A small contrastive audio-text model, trained from scratch: encoder depths [8].
Rows from block 2 of the audio encoder of a small contrastive audio-text model, named by matrix and row number. Rows with one number belong to one channel. Each number is 128 + 32 x the weight over its row's rms, rounded and kept within 0 to 255. All counts start at 0.
After each channel's rows are labels from the 100 clips, of 14848, where the channel reaches its largest size: "loudest band" is the band of the loudest frequency at the time of the peak. Only what is clearly more common there than usual is listed. The data: short read English sentences (LibriTTS-R).
# filt: filter width-5 conv, dilation 4 (encoder.blocks.2.filt.weight, 256x256x5, each kernel summed), inputs 0-85
# gate: gate width-5 conv, dilation 4 (encoder.blocks.2.gate.weight, 256x256x5, each kernel summed), inputs 0-85
# out: residual pointwise conv (encoder.blocks.2.out.weight, 256x256x1, transposed), outputs 0-85

filt.234 [ 89 130 169  68 153 165 168 126 145 119  83 160 100 119 164 131 125 115  45 170 119 157 168  88 118 165 187  71 126 133 122 108 104  89 125 112 112 163 124 134 147 187 238 134 143  98 148 171 104 178 162 139 147  85  30 155 118 121 135 115 174 156 121 196 144 150 127 109 130 197 102 129 170 101 175 108 121  94 115 111 121 155 127 119 124 187]
gate.234 [179 144 146 107 169 132 145 121 183 111 159 110 167  87 101 150 156  61 168 124 153  80 131 140 135 147 184 142 101 137  40 106 164 136 129 121 166 135 133 171 139 158 125  97 118 144 179 139 153 156 122 148 186 138 159 127  96 100  84 117 147 111  69 135 128 152 129 128 149 161  97 102 145 166 111 134 138 133 201  99  95  46  67  88  93 165]
out.234 [149  90 133 183 159 165 150 122 125 144  43 161 102 119 106 134 178 149 137 114 164 101 144 158 145 111 139 157 130 133 103 131  98 124 131 111 125 124 153 102 124 107 142 103 109 199 106 139 135  95 113 161 100 106  97 102 138 129 142 128  92  76 193 135 128 133 143 124 119 114  96 134  95 165  71 137  91 114  94 140 145 138 101 178 108  86]
loudest band: 250 to 500 Hz

filt.55 [119 113  95 126 145 103 137 109 114 109 156  88  86 136 104 115 119 117  90 160  78 138  88 111  73 114  83 142 121 161 184  95 148 126 156  47 136 138 161 102  94 119 100  87 229 119 106 122 148 154 134  76 124 156 129 134 118 185 133 173 151 153 122  51 169 114 118 114 119  78 110 144 151 134 117  64 169  75 139 127  87 138 130 153 199  96]
gate.55 [160  77 106 175 139 210 124 150 132 141 144 181 147  45 101 172 173 133  83 129 126 195 115  86 132 162 102 163 166 176 100  84 150 103 132  82 134 157 118 139  74 144  75  73  73  87 135  87 154 134 118 104 165  99  85 160 128  80 156 131 164 166 124 124 111 135 135 180  74  95  92 120 111 188  79 127 140 133 156 105 152 128 142 147 115 167]
out.55 [139  79 150 119  92 124 144 104 197 145 117 203 129  68 123 160 135 130 146 148 128 109 108 140  80 119 107 142 107 128 114 141 108 109  80  78 130 158 100  88 158  93 146 117 145  67 111 124 171 125 114  60 162 131  87 164  94 116 160  67 102 103 195 165 185 143 121 144 169 116 144  88 105 137 178 134 176 139 148 116 126 110 170 159 100  94]
loudest band: 4000 to 8000 Hz; 2000 to 4000 Hz

filt.188 [125 126  95  57  84 147 106 132 128 106  49 152 127 145 131 142 140 140 135 188 151 164 174 116 112 158 122 181 132 124 209 147 141 127  60 128 153 161 125 149 110 106  89  90  73  91 163  94 137 158 130 103  74  82 176 174 186 184  60 163 150 153 187 113  87 124 128  90 132 158 107 153 119 114 159 111 156 203  88 152 131 123 160 104 141 123]
gate.188 [ 77 122 118 125 174  94 105 158 132 138 107 172 150 133 147 142  93  94 128 112 137 164 110  88 106 120 110 146 109  73 107 129 143 116 120  70 168 146  64  68  76 138 131 163 132  90 132  77 178 112  90 133 135 119  68  87 114  78 139 129 165 120 105 201 154 137 151 192  86 134 118 153  98 124  87  76 108 123 110 104  78 101  72  67 103 122]
out.188 [147  67  97 115 157 158 121 114 129  73 157 121 145 152 160 125 158  97  99 140 115 124 161 133 135 157 112 151 138 130 105  92 173 102 140 155 145 148 151 202  71 136 179  57 120 147  76  84 120 161 178 101 158 134 139  76  73 110 145 141  85 153 104 126 151 157 158 108 176 110 175 143 165 148 144 120  82  93 146 131 117  87 127 130 139 104]
loudest band: 4000 to 8000 Hz

filt.112 [117 116 177 125 204  75 107 158 116 142  93  89  88 131 135 172 153 167 146  34  96 148 202  82 114 178 128  82 147 155 159 109 130  62 176 167 119 147 165 122 114 108 100 150 109 158 112 105  92 155 152 174 180  92 129 112 168 156  89 159 110 174  89 105 121 117 164 110 146 176 134 129 139 114 129 149 142 163  90 137 132 168 131 145 178  65]
gate.112 [106  74 134  38 175 124 150 155  82 157 137  93  86 124  62 131 113 123 108  72 153 130 145  96  80 121  79 133 184 166  71  64 143 102  79  96 148 128 115 141  30  94 140 144 157 118  85 133 118 115 139 175 137 123 130  79 115 132 168 108 138  50 103  92 117 129 137 152 117 105 119 198 168 121 124 106 163 154 115 105 131 133 154 137  64 152]
out.112 [149 176 100  72 138 187 151 180 117  93 104  96 122 192 126 101 140 142 129 119 143 102 106 140 131 154 110 143  92 142 151 124 100  93 113 122  95 115 165  89 139 131 183 157 121 113 110 132 162 161  47 143 109  42 111 132 156 130 106  60 110  85 133 104 136 119 138 148 143 113 154 119 108  88 122 198 156 155  86 166 168 165 160 119  73 131]
loudest band: 4000 to 8000 Hz

filt.160 [ 67 148  97 103 116  94  92 153 175 155 108 117 184 165  53 196 166 106 168 136  78 204 198 136 126 164  96 126  71 142 153 134 108 114 129 123 101 185  81 152 132  88 190 112  81 129  81 128 187 122  76 125 182 133 109 148 124 145 152 143 136  99 182 148 124  79 197  94 119 100 147 137  96  75  96 139 106 145  77 117 166 164 101 162 141  78]
gate.160 [146  79 148 156 126 132 165 137 138 166  85 130 163 109 116 194 167 166 153 120 132 103 127 159 145 103 160 138 114 240 113 137 111 130 117 101 169 196 146 146 127 125 113  97  95 104 137  88 104 108 118 117 106 110  86 150 137 128 100 130  97 143 104 152  94  54 131  96 153 101  88 109 168 162 127  98 112 171 154 101 113 127 127 110 116 123]
out.160 [135  78 174  87 131  97 119  74 138 116 110  53 127 145 123 118  70  73 129  83 139 112  86 185 128 113  93  81 163 114 109  86 118 138 118 143 112 132 146  97 142  91 102 128 139 146 129 134 124 101 161  95 114 171 174 178 109 119 173 153 151  92 127  97 160 133  93 110 105 173  77 151 135 109 100 110 153 173 114 121 173  96 140  91 102 166]
loudest band: 4000 to 8000 Hz; 2000 to 4000 Hz

filt.248 [101  72 116  77 113 111 135 165  73 149 117 106  62  96 152 131 127 155 146 125  89 149 130  90 135 159 167 101  79  81 156 146 112 199  95 139 109 195 105 118 107 109 127 106 113 122  75 193 114 113 122 130 123 179 101  68 118  53  59 153 128 110 102 106 176 149 117 115 124 136 131 109 133  89  90 130 150  90 155 113  97 130  96  87 140 159]
gate.248 [136  69 189 105 116 128 126 125 105 181  89  91 181  87  94 194 119 106 119 171 121 187 137 105 145 105  92 153 145 174 107 152 133 172 114 124  84 169 118 135 154 117 120 144 169 131 134 151 112  61  98 136 138 124  81 139 177 128 116 135 100 140 115 112 112 103 113 133  97 104 110 166 146 132 194 107 111 158 140  94 133 114 145  86 131 179]
out.248 [ 47 189 175 160 142 119 154 149 139 117 132 171 148 115 133  92  79 130  94 150  81 129 178 107  49 123  96 150 104 133 128  96 146  75 125 178 135 156 110 159 156 105 114  98 132 138 176 106 176 135 141 143 171 123 165  92 156 170 180 187 173 158  79  86 109 168 142 122 125  87 147 192 142  87  49 102 167 126  93 110 115 116 216 155 140 162]
loudest band: 250 to 500 Hz

filt.172 [132 176 135  83 114 154 128  65 125  99 163 126 162 155  92 112  67 119 180 117 160  81  93 181 137 135 130 112 175 120 128 111 101  67 161 100 111  98  82 115 102  96 187  86 142 122 155 157 115 136 120 146 133 104  95 189 130 145 101 125 115 121 107  96 112 125 194 158 148 141 116 100 124  75 103 149 164 150 109 118 120 111 110  75 133 110]
gate.172 [154 102 104 151 203 119 138 135 124 166 198 145 136 123 169 115 154 143 118 174 117  96 172 184  54 141 106  89 133 138 155 114 183 144  90 132 188 136 114 148 108 165 172 133  46 103 134 142 123 104  80 186  70 123  88 104 181 158 159  99  94 158  97 137 107  68  76 181 165 145 128 159 140 145 139  87 195  81 124 111 128  97 108 124  94 138]
out.172 [138 113 111 136 110 151  73 100 158 142 123 108 104  91 165  83 123 141 131 112 135 124 117 160 161 150 117 122 155  90  78 116 145 139 101 115 108 171  99 139 126 201  77 150 105  88 101  51 133 132 127 149 211 172  88 120 152  53 138 148 126 154 149 152 127 210 126  86 141  81 151 138 132 113 125 141 137 149  77 109 207 171 110 210 149  57]
loudest band: 4000 to 8000 Hz

filt.14 [118 131 188 105 155 141 141 137 142 146 118 151 130  94  94 128 152 154 111 170 116 165 104 128  88  94 174 109 115 110 129 173 147 131 121 119 144 153 124 106  84 149 105  91  69 122 124  97 127 139 120 128 164 143 144  96 109 121  66 136 112 134 122 115 145 148 138 105  98 197 113  94 172  82 130  99 157 182 190 100 116 135 143  85 115  89]
gate.14 [123  67 125 165 147 159 141 128 137 134 133 114 141  83  87 168  85 177  61 162 110 131 104 120 138 172 153 172 152 143 177 108  75 173 117  96 178  90 119 160 110 180 149 162  72 137  94  90  98 155 129 121 164 108 109 187 114 125 124  91 132  92  69 102  70 110 116 165 138  99 149  91 136 120 102 147 172 138 187 107 106  72 154 115  74  97]
out.14 [178 150  70 174 129 141 124 150 109 196 162 157 196 176 121 120 162  96 137 175 111 134 125 146 144 144  95 162 151  77 133 143 108 101 104  70 153  99 152 141 108 108 113 155 133 150  38 205 125 202  84  92 139  79 103 145 124 115 144  78 122 106 114 151 128 160 149 166 135 154 150 111 135 185 148 132 125  82 132 110  82 176  85 154 161 103]
loudest band: 250 to 500 Hz

filt.215 [105 118 156  92 102 110 128 131 150 169 125 107 162  73 107 135 177 150 126 111 122 134 169 130 138  99 153 171  88 154 101 136  83 165  79 139 124 163 124  75  66 114 165  74  93 192 123 119 139 110 126 104  45 108 130 167 143 110  76  84  75  85 103  59  91 118 143  87 205  81  93 125 130  92 116  67 108 186  63 116 170 103 138  95 103 127]
gate.215 [127 118 199  80 179 139 127 106 139 119 144 138 109  76 161 111 129 146  86 115  77  58 157 143 147 134 127 151 124 149 196 183  85 131 116 158 147 165 140 152 135  36 149 159  89 156 123 102 113 127 129 109 162 145  99 131 128 145 117 139 121  51  61 155  91 114 126  86  99 103 161 106 122 100  92 152 123 114 146 141 128 140 155 159 102 113]
out.215 [140 126 107 208 123 167 173 137 147  81  86  89 129  85 117 150 138 145 145 177 139 163  77 102 158 142  57 183 144 186 148  85 105 128 164 144 120  94  93 111 153 167 149 124 117 192 154 110 123  89  73 105 154  93 156 116 174 124 116 156 140 155 155 142  55 111 106  62 136  70 166  64 116 207 158 102 116 161 183  85 142 123 113 155 101 140]
loudest band: 250 to 500 Hz

filt.232 [111 102 106 118 162  78 139 148 111 109 111  98 137 142 193 121 149 124  97 115 122 123  64 144 130  21 137 102  93 107  79 159 187 121 118  75  98 135 119 146 125  65 113 148  78 128 131 148 141 156  63  88 183 225 132  73 157 122 119 118 124  76 220  98 161 147  84 143  94  87 103 107 147 132 102 139 152 108 149 153 168 132 109 128 145 112]
gate.232 [102  79 105 127  97 186  79  62  59 151 123 163 127 130  82 130  74  65 158  94 125 134  67  89 156 122 137 137 146 123  83 114 143 149 116 109 155  86 110 145  60  92  97 124  97 119 151  86 133 114 143 142 108 115 118 175  55 103 193 116  65  93 130 114 122  88 140 140 178 195  72 158 163 133 166 108 144 112  89 130  95 110 144 118 124 152]
out.232 [ 97 130 135  96  82 118 147  84 183 102 152 113 130 190  73 143 177 110 168  37  96 134  76 128 120 111 164 107 178 213 172 131  96  36  88 121 107  74 105  97 142 185 115 148 183  76 129 119 102  50 178 107 114 168 115 186 105 159 104 124 109 124  70 127 166 146 134 164 157 110 165 114 176  95  48  96  82 120 153 122 126 152 158 143 139 136]
loudest band: 4000 to 8000 Hz

filt.205 [ 86 156 115  86 119 176 129 120 157 118 122  78 164 115 111  73 146 149  28 145  72 182  86  93 184 156  91 103 148 123 112 122 140 111 121 136  89 138 112 139 113 156 117 117 100 112  94 124  88 117 130 109 122 115 182 179 125 115  65 110 126 131 160 110  71 109 182 132  29  99 146 138  71 116 131  94  73 135 131 142  95 148 143 125 137  72]
gate.205 [117 128 200 146 176  88  96 151 115 177 149  95 106  63 121 104 158  84 100 172 152 120 132  97  90 129 112 111 122 118 106  75 146 202 112 177 188 134 108 159 100  82  84  73  84 137 186  73 112  96 134 123  91 131 120  65 107 134 107 106 170  95 167 107 105  63 138  80 135 155 111 132 142 104 176 124 136 123 179 133 153 125 123 136  65 154]
out.205 [ 66 114 102 153 101 108  96 105 113  93  83 148  57 168 205 146 144  69 148 203 141 147 152 128 118 158 111 218  99 155 108 110 125 135  85 133  52 121 102 126 148 112  98 171 139 133  91 153 177 132 107 119 135 108 111 133 139  67 164 162  99 133  76  84 145 107 145 112 157 103  66  51  91 125  87 144  84 161  90 169 118 115 119 114 137 110]
loudest band: 250 to 500 Hz

filt.183 [ 87 108  64 111  91 129 107 200 124  81 150 125 121 126 159  64 100 147 100 103 126 127 173 158 178 114 114 148 151 142 102 153  93  80  89  88 123 154 108 146  93  76 131 167 176 124  83  89 186 154 131 120 133 147  90 130 144 171 150  87 133 132 130 132 150 140 155 134 137  66 122 196  89 140  96 120 172  81 149 110 146 117 187  69 140 177]
gate.183 [178 149 138  95 125 108 166 133 161 153  98  91 106 129 108 154 152  99 157  74 112 157 121 122 127 145  76 136 134 140 158 123 127 125 136 149 148 110 145  78  78  89 104  90  91 100 157  89 141  78 110 130  76  52 115 164 144  85  67 119 142 121  48 139  92  90  90 156  81  86  95  91 118 102 115 131 123 103  68  97 156 114 161 115 122 128]
out.183 [106 153 158  76 120 101  69 148 129  92  70 102 130 116 177 177 161  75  81 139 115 101 113 148  72 142 186 151 193 132 149 178 149  90  90 154 106 206  78 119 165 123 119 126 109 107 156 150 104 126 156 104 128 156 136  85 171 127  67 118 206 123 135 106 174  60 108 131  67 112 126 170  89  86 145 147 128 134  97 135 152 125 109 162 152 120]
loudest band: 4000 to 8000 Hz