A small contrastive audio-text model, trained from scratch: encoder norm batchnorm, encoder widths [256].
Rows from block 3 of the audio encoder, named by matrix and row number. Rows with one number belong to one channel. Each number is 128 + 32 x the weight over the matrix's rms, rounded and kept within 0 to 255. All counts start at 0.
# filt: filter width-5 conv, dilation 8 (encoder.blocks.3.filt.weight, 256x256x5), inputs 120-127, a 5 kernel for each
# gate: gate width-5 conv, dilation 8 (encoder.blocks.3.gate.weight, 256x256x5), inputs 120-127, a 5 kernel for each
filt.121 [160 167 105 110 198 148 116  81 195  94 127 133  86 115 169 188 111 108 126 107  73 140 122 164 160 162 136 138 187 155  74  89 140 109 115  67  72 172 112  96]
gate.121 [105 158 155 130 115 122 104  61 104 126 159 150 141 117  62 158 102 140 142 161  95  91 133 119 105 127 118 103 126 125 125 117 117 158 117 114 157 147 147  73]
filt.122 [111 135 223 143 126  71 174 156  76 113 101  94  92 109 177 188  97 146 125 126 189 166 127 116 126 153 176  77 102 131  78 102 229  88 126 189  99 132  92 122]
gate.122 [123 150 154  45 110 140 126 103  94  89  47 104 182 102 162 149  76 140 147  99  63 136  84 111 146 109 148 141  94 136  72 122 116 123 138 118 105  81  85 133]
filt.123 [147 159 125 137  77 129 132 135 129 117 170 119 142 144 130 174  96  92 134 156 100 142 183 127 111  76 175 113 138  79 162 118 137 190  93  67 104 100 129 119]
gate.123 [147  55 156 106 124 138 116  54 157  73  88 124 125  87 115 175 123 157 142  81 140 142  59 154 122 122 109 128 109  96 131 132 163 153  95  96 137  98 124 138]
filt.124 [151 106 104 143  76 133  97  76 112  78 121 108 109 124 188 119 149 132 129 124 138 173 183 112  99 117 125 178  93 147 142 112 111 108 111  78  99 130  69 125]
gate.124 [138 133 120 148  98 139 174 127 124 110 149 117 109 169 129 143 142 144  95 152 109 132  74  85 151 154 177  76  92 104 216 148  77 145 198 107  99 123  86 168]
filt.125 [136 140 164 143 128 132 133  84  86  97 137 159 153 162 106  93  82 109 126 129 120  99 184  70 127 130 149  97 163 134  92  61 221 133  55 115 141 151 140 139]
gate.125 [122 120 127  94 150 102 108  81 114 120 109 139 177 139 129 127 112 102  93 134 107 131 206 146 161 142 135  76 129 139 132 153 255 169 147 122 154 167 122 127]
filt.126 [ 91 113 162 170 103 165  98 156 106 166 152 127  92  93  84  97  81 131 128 141 149 102  84 110 119  96 116 120 124 115 208  95 121 139 136  71 126 182 128  98]
gate.126 [ 89 128  77 139  86 144  80 153 165 148 108 105 145 105 125 124 110 162 118 173 127 165 102 136 122 120 119 119 115 120  78 162 127 128  59 141 114 177  98 134]
filt.127 [ 58  89 125 110 171 114 136 103  97 149 177 134 104 123 162 128 123 165 134 110  85 123 170 118 169 162 198 128 142 116 157 153 147 133 187 111 140 192 101 105]
gate.127 [132 134 107 126  82 116 167 158 172 131 116 140  98  91 159  68 137 128 121 140 107  98  88 136 133 117  91 161 139 120 144 137 146 144  99  83  83 133 136 139]
filt.128 [ 85 169 162 146 132 152 138 120 113 188 179 145 110 123 107 106 120 106 131 121 110 155 134 151 106 125 140 112 121 136 128 134 144 117 127 128 141 135 121  74]
gate.128 [ 86 137 138 182 157 177  65 151 164 152 134 141 146 194  73 125 115 137 127  77 136 146 135 114 133 123 139 117 120 156 119  98  84 154 150 128 132 147 130 130]
filt.129 [111 149 121 142 104 105 169 148 137 165 161 123 153 122  92 169  76 104 175 128 149 153 148 159 131  98 141 132 173 133 155 158  62  79 124 184 163 139 131 109]
gate.129 [160 101 122 122 151 114 142 133 129  77 137 113 162 129 153 146 127 144 134 118 132  69 105 181 144 110 139 112 109  95 119 115 123 123 159  81 197 138 132  82]
filt.130 [170 128  75 193 129  95 162  87 129 235 131 135 151  97 159 151 122 100  94 209 136 110  72 124 112 136 101 103 156 133 115 193  63 135 161  90 114 123 134 132]
gate.130 [129 121 166 123 146 151 197 145 106 156 119 107 108 154  95 130 128 125 181  93  79 164 109 106 103 144 137 169 107 126 137 134 121 116 147 159 133  41 168  99]
filt.131 [ 81  85 131 154 167 226 151  99  94 115 113 149 124 114 126 136 134 164 118  70 128 152  73 172 167  88 105  85 130 129 178 125 169 133 121 120 128  50 188 170]
gate.131 [ 99 107  85 107 164 121  90  64 151 165  96 135 217  91 142 109 101 135  89 104 144  92 112 124 110 142 106  93  77 188  76 111   0 192 223 112 106 149 110  95]
filt.132 [134 113 172  87 114 117 159 120  56 214 128 134 112 130 109 103 166  62 118 186 118 134  90 120 141 139 139 137 167 149 100 141 193 114 162 123 125 114 138 135]
gate.132 [128 146 124  93 126 181 184  30 101 182 167  68 192 149 105 131 164 155 137 121  78 121 136 110 131 164 101  94 108 133 111 120 150  62  85  94 159  31 143 147]
filt.133 [ 66 123 155 131 136  65 171 140 186 113 128 152 163  90 205 136 124 123 122 107 172 137 105 171 113 156 179 131 125 123  40 111 182 165 130 178 137 104 144 130]
gate.133 [ 96 158 172 112 150 195 211 104 158 179  89 132 142  89 144 119 167 134 150 174 148  90 141 171 124  77  72 108  67 123  63 158 144  95 109 159  94 145 130 129]
filt.134 [122 131 242 135  78 132 134 108 137 123 152 136  85 143 131 120 140 130 167 143 132  92 122 127 129 101 121 106 104 104 152  37 203 122 121 184 159 153  81 143]
gate.134 [105  97 108 135 123 125 123  99  66 125 129 137 164  95 155 104 139  75 160 134  89  88 228  77 136 116 140 103 152 104 145 176 250 170 100 104 104 111 121  95]
filt.135 [149 167 152 171 127 182 155 117 115 114  63 119 162 132 157  49 131 157  76 161 165 141 130 162 155 108 137 144 151 157  90 128 166  83  96 250 101 114 141 166]
gate.135 [125  38 133 130 183 120 169 125  86 145 107 106 192 143  95 126 148 109 101 126 125 165 116 126 110 145 143 148 129 190 137 165 210  93 119  96 170 140 134 158]
filt.136 [122 139 170 187 124 140 150 151 128  99 142 142 122 153 155 123 146 115 126 129 131 175 133 106 179 137 125 140 120 128 128 135 104 143 132 117 206 120 114 164]
gate.136 [158 156 120 106 132 118 150 141 153 112 135 114 147  99  57 136  90  98 117 105  86 143 109 139 162 120 102 109 126 108 134  93 122 155 139 135  62  55 147 161]
filt.137 [155  71 121 120 147 134 171 155 134 126 148 115 166 130  90 157 144 127 129 143 151 137 154 127 112 139 110 157 140 111 130 160 149 169  94 134 114  91 104 103]
gate.137 [131 153 126 112 132 174 113 128 154 147 145 121 137  94 130 140 149 144 108 172 146 159 146  97  82 134  86 125 133 110 159 132  82 135 120  99 130 127 110 125]
filt.138 [176 105 107 141  78 118 109  91 123 122 175  97 163 162 139  96  80 146 148 176 111 120 138  74 132 154 101 106 106  64 138 139 116 116 120  85 108 103  90 148]
gate.138 [ 76 150  71 137  81 141 191 141 143 165 194 134 122 133 109 135 151  81 152  80 146 181 128 136 133 149 175  89 114 115 131 102 110 124 115 116 150 178 138  96]
filt.139 [102  94 144 124 123 128 133  94 154 123 138 117 123 109  82 177 160  71 127 191 106 131 165 113 124 121 138 117 133 134 137 129 132 121 100  77 166 136  75 119]
gate.139 [ 88 164 105 144 134 110 188  95  93  61 138 116 137 183 133 160 157 213 150 119 147 114 100 111 123 146 105 127 140 128 132 166 152  92 123 110 126 117 111 147]
filt.140 [ 92 143 129 140  77  99  51 136 175 116 172 123 140 124 159 146  58 102 124 188 174 145 129 168 103 120  93 110 144 142 166 113 125 105 164 141 192 150  88 133]
gate.140 [123 129  51  88 138 130 136  94 138 103 168 120 147 125  68  97 133  76 100 111 132 173 127 123 127 149  99  92 153  91 158  69 139 117 125 148 166 140 153 112]
filt.141 [105 101 190  37 196  78 153 147  84  80 127  88 133 165  72 136  69 134  79 122 183 115  59 147 202 102 150 116 127 151 145 125 187  76  84 109 128 108 128 150]
gate.141 [120 132 145 119 128 148 143 142 149 155 107  95  66 133 124 119 174 176  74 111 108 150  72 113 161 103 136  91 154 130 162 117 133 183 203 117 131 122  92 109]
filt.142 [ 93 118 154 119 135 106 118 142 127 100 118 110 113 122 114 104 153 168 100 129 118  91 101 110 138 152 142 116 135 151 124 123 196 131 102 113 115  87 100 117]
gate.142 [204 130 161 133  74 109 167 199  83 158 107 146 148 164 162 115 183  97  58 117  99 108 127 104  89 119 176 164 107 101  87  53 160 128 114 121 102 130  96 201]
filt.143 [150  72  84 117 100  92  85  88  75 180 121 147 162  69 102 128 154 104 126 180 140 147 183 115 114  94 120 129 136 156 135 103 164 109 132  81 115 108 131 168]
gate.143 [153  96  65 139 170 153 129 103 160 149 121 126 167 127 173  93 137  82 162 107  94  96  88  93 108 156 110 134  97 151 149 149 165 143 147 174  91 111 130 206]
filt.144 [134 154  96  96 105  36  92 193 122 135 143 177 125 143  91 127 121 190 121 100 146 116  51 126 118 109 111 110  95 142 142 126 166 130 107 150 165  77 155 133]
gate.144 [130  73  64 184 130 170 144  80 125 122 136 154 196  91 104 155 102 149 138  86  93 109 160 128 104 111 130 130 110  97 156 128 130  86 147 127  87 105 169 112]
filt.145 [ 99 134 204 124 104 133 151 191 110 127 154 179 131 133 113 157 139  10 147  96 142 107 139 124 156 112 162 104 161 140 146 148 175 135  59 172 164 123 143 120]
gate.145 [170 147 103 117 120  95 121 147 149  95 118 137 114 134 101 140 168 192  89 101 141  90 138 141 118 103 113 127 194 132 183 139  82 132 169  94 148 110 150 150]
filt.146 [143 161  94 138 118 160 125 167 116 143 133 134 176  95 139 143 131 173 122 103 117  90 155 145  99 163  85 125 168 182  61 175 120 128 145  94  39 153 190  95]
gate.146 [108  77 194 132 165 137  56  65 112 152 138 192 188  98 152  75 124 101 116 136 156 155  94  95 101 120  44 144 143 179 135 108 104 142 121 146 138 111 105 161]
filt.147 [115 191 170 147 135 129 115 101  78 112 151 111 115  77 103 149 152  63 169 201 106 167 180 138  45 165 158 145 123 161 191 139 133 118 150  76 114  84  99 106]
gate.147 [ 58 127  94 148 166 125 117 135 118  58  99 103  60  97 104 157 171  81 122 174 160  79 122  68  92 162 132  54 114  70 113 112 123 118 146 128 118  67 119  93]
filt.148 [125 152 167 154 138 140 139 127 148 103 133 112  67 163 121 149 154  78 162 138  98 151   0 178 179 100 100 103 118  96 157 157 117 111 128 102 155  66 125 124]
gate.148 [147 104 137 156 137 159 155  98 145  89 101 138 164 123 134 135 119 214 100 139 112 116  74 129 112 114 123  96 123 101 141 112 199 166  95 121  80  19 110 124]
filt.149 [101 129  90 150 109 165 118  90 151 171 163  98 165 113 143 102 174 107 100 152 125 167  70 200 169 105 168 142 111 111  97 152 133  88 137 177 127 102 130 143]
gate.149 [120 183  89 150 145 139 141  98 165  71 151  86 128 137 125 148  68 105 132 175 172  86 175 144 125 139 152 157 117  96 121 170 172 145 149 140 122 155 163 141]
filt.150 [ 95  77 180 114 130 125 160  80  99 172 166 114 144 121 136 128 129 146 139 135 136 180 190 101 186 155 122 154 144 195  99 118 147 126 114 121 123 167 142 151]
gate.150 [137  89  96 144 139 133 111 115 121 145 169 154 134 101 162 135  77  76 154 185  59 102 126  95 160 115 122 136 117 108 116 156 104  91 104 116 115 124 107 156]
filt.151 [158  98  69 146 158 141 138 138 161 164  54 131 139 143 113  81 151  75 116 147 138 106 161 103 160 153 110 183  91 145  89 116 139  67 172 112 146 113 138 163]
gate.151 [149 140 133 150 138 106 162 186 126 127 139 139 120  75 133 121 125 124  98 181 159 104 173 106 102 137 144 163 121 151 121  60 167 154 152  89  82 174 160 100]
filt.152 [173 136  60 128 140 134 215 161 132 142 118 109 141 102 130 174  82 147  86 156 130 125 103 114  94 116 115 147 105 139 126 158 144 143 100 127  60 148  56 134]
gate.152 [ 72 161 118 120 114 144 174 138 106 126 148  82 128 145  91  73 132 128 110 127 112 118 111 216 164 118 134 114 120 144 178 144  96 149  52 136 119 143  95 218]
filt.153 [121 117 180 146 133 107 122  49 134 135 118 148 116 196 105 111 125 161 123  95 159 145 177 181 162 137 127 119 163 175 119  94 255  84 128 132 134 185 170 171]
gate.153 [142 115  90 120 122 135 107 157  66 133 137 164 163 102 189 132 132 136 119 114 140 125 152  73 155  76  66  84 128 129 170  94  22  60 157 139 131 183 161 123]
filt.154 [136 146 154 101 139 152 101  74 142 129  84 171  89  98 152 140 140 157 118 120 134 126  92 106 116  96 163 107 125 111  91 124 100 168 122 144 166 196 145 151]
gate.154 [ 69 134  71 113 146 113 118 160 125 110  80 186 181  90 110  61 118 114  99 112 118 104 147 132 145 108 197  93 137 115  95 106 175 155 138 181 104 101  93  77]
filt.155 [ 95  43  94 124 122 149 133 136 139 142 140 137 142 132 158 127 167 172 163 162 173 149  76  91 117 143 132  94 130 111 222 127 153 138 124  91 154 121 187 153]
gate.155 [ 81 130 114 135 147 104 129 125  99 152 111 133 184 109 111 133 157 165 120 133 143  55 152 136 137 128 128 152 119 142  96  93 105 109 126 136 188 107 137 160]
filt.156 [106 201 126 175 118 129 152 142  81  90 140  97  65 130 147 173 121 211 139  90 241 121  82 130 174 132 140 123 128  97 140 163  70 154 134 204 162 176 153 153]
gate.156 [145 148 130 123 126  85 191 192 140 134 130 144 102 167  93 109 129 163 165 162 144 144 110  64 128 119 169  90  96 106 166 140 178 123 219 117 162  97  95  94]
filt.157 [106 161  77 159  96 157 107 162  69 125  93  73  99 131  99 146 126 195 123 123 134 120 136 161 109 117 105 152 128 106 101 133  86  73 172 171 154 116 166 115]
gate.157 [135 119  97 159 100 122 154  46  86  86 141 114 152 121 133 117 143 148 166 167 181 160 162 145 130  88 116 132 118 133 173 199 159  87 126 132 140 189 128 141]
filt.158 [130 127 129 145 186 160 202  98 145 248 116 153 128 131 149 114  84 152 125  76 114 134  97 103 100 142 119  75 106 145  41 169 152  90 150 134 155 160 147 123]
gate.158 [128 162  93 156  93  96 111 100 130 121 153 116  90 109 146 112  98 191 133  85  50 115 126  85 109  90 141 109 134 105 101 121 123 168 217  94 151 135 129 109]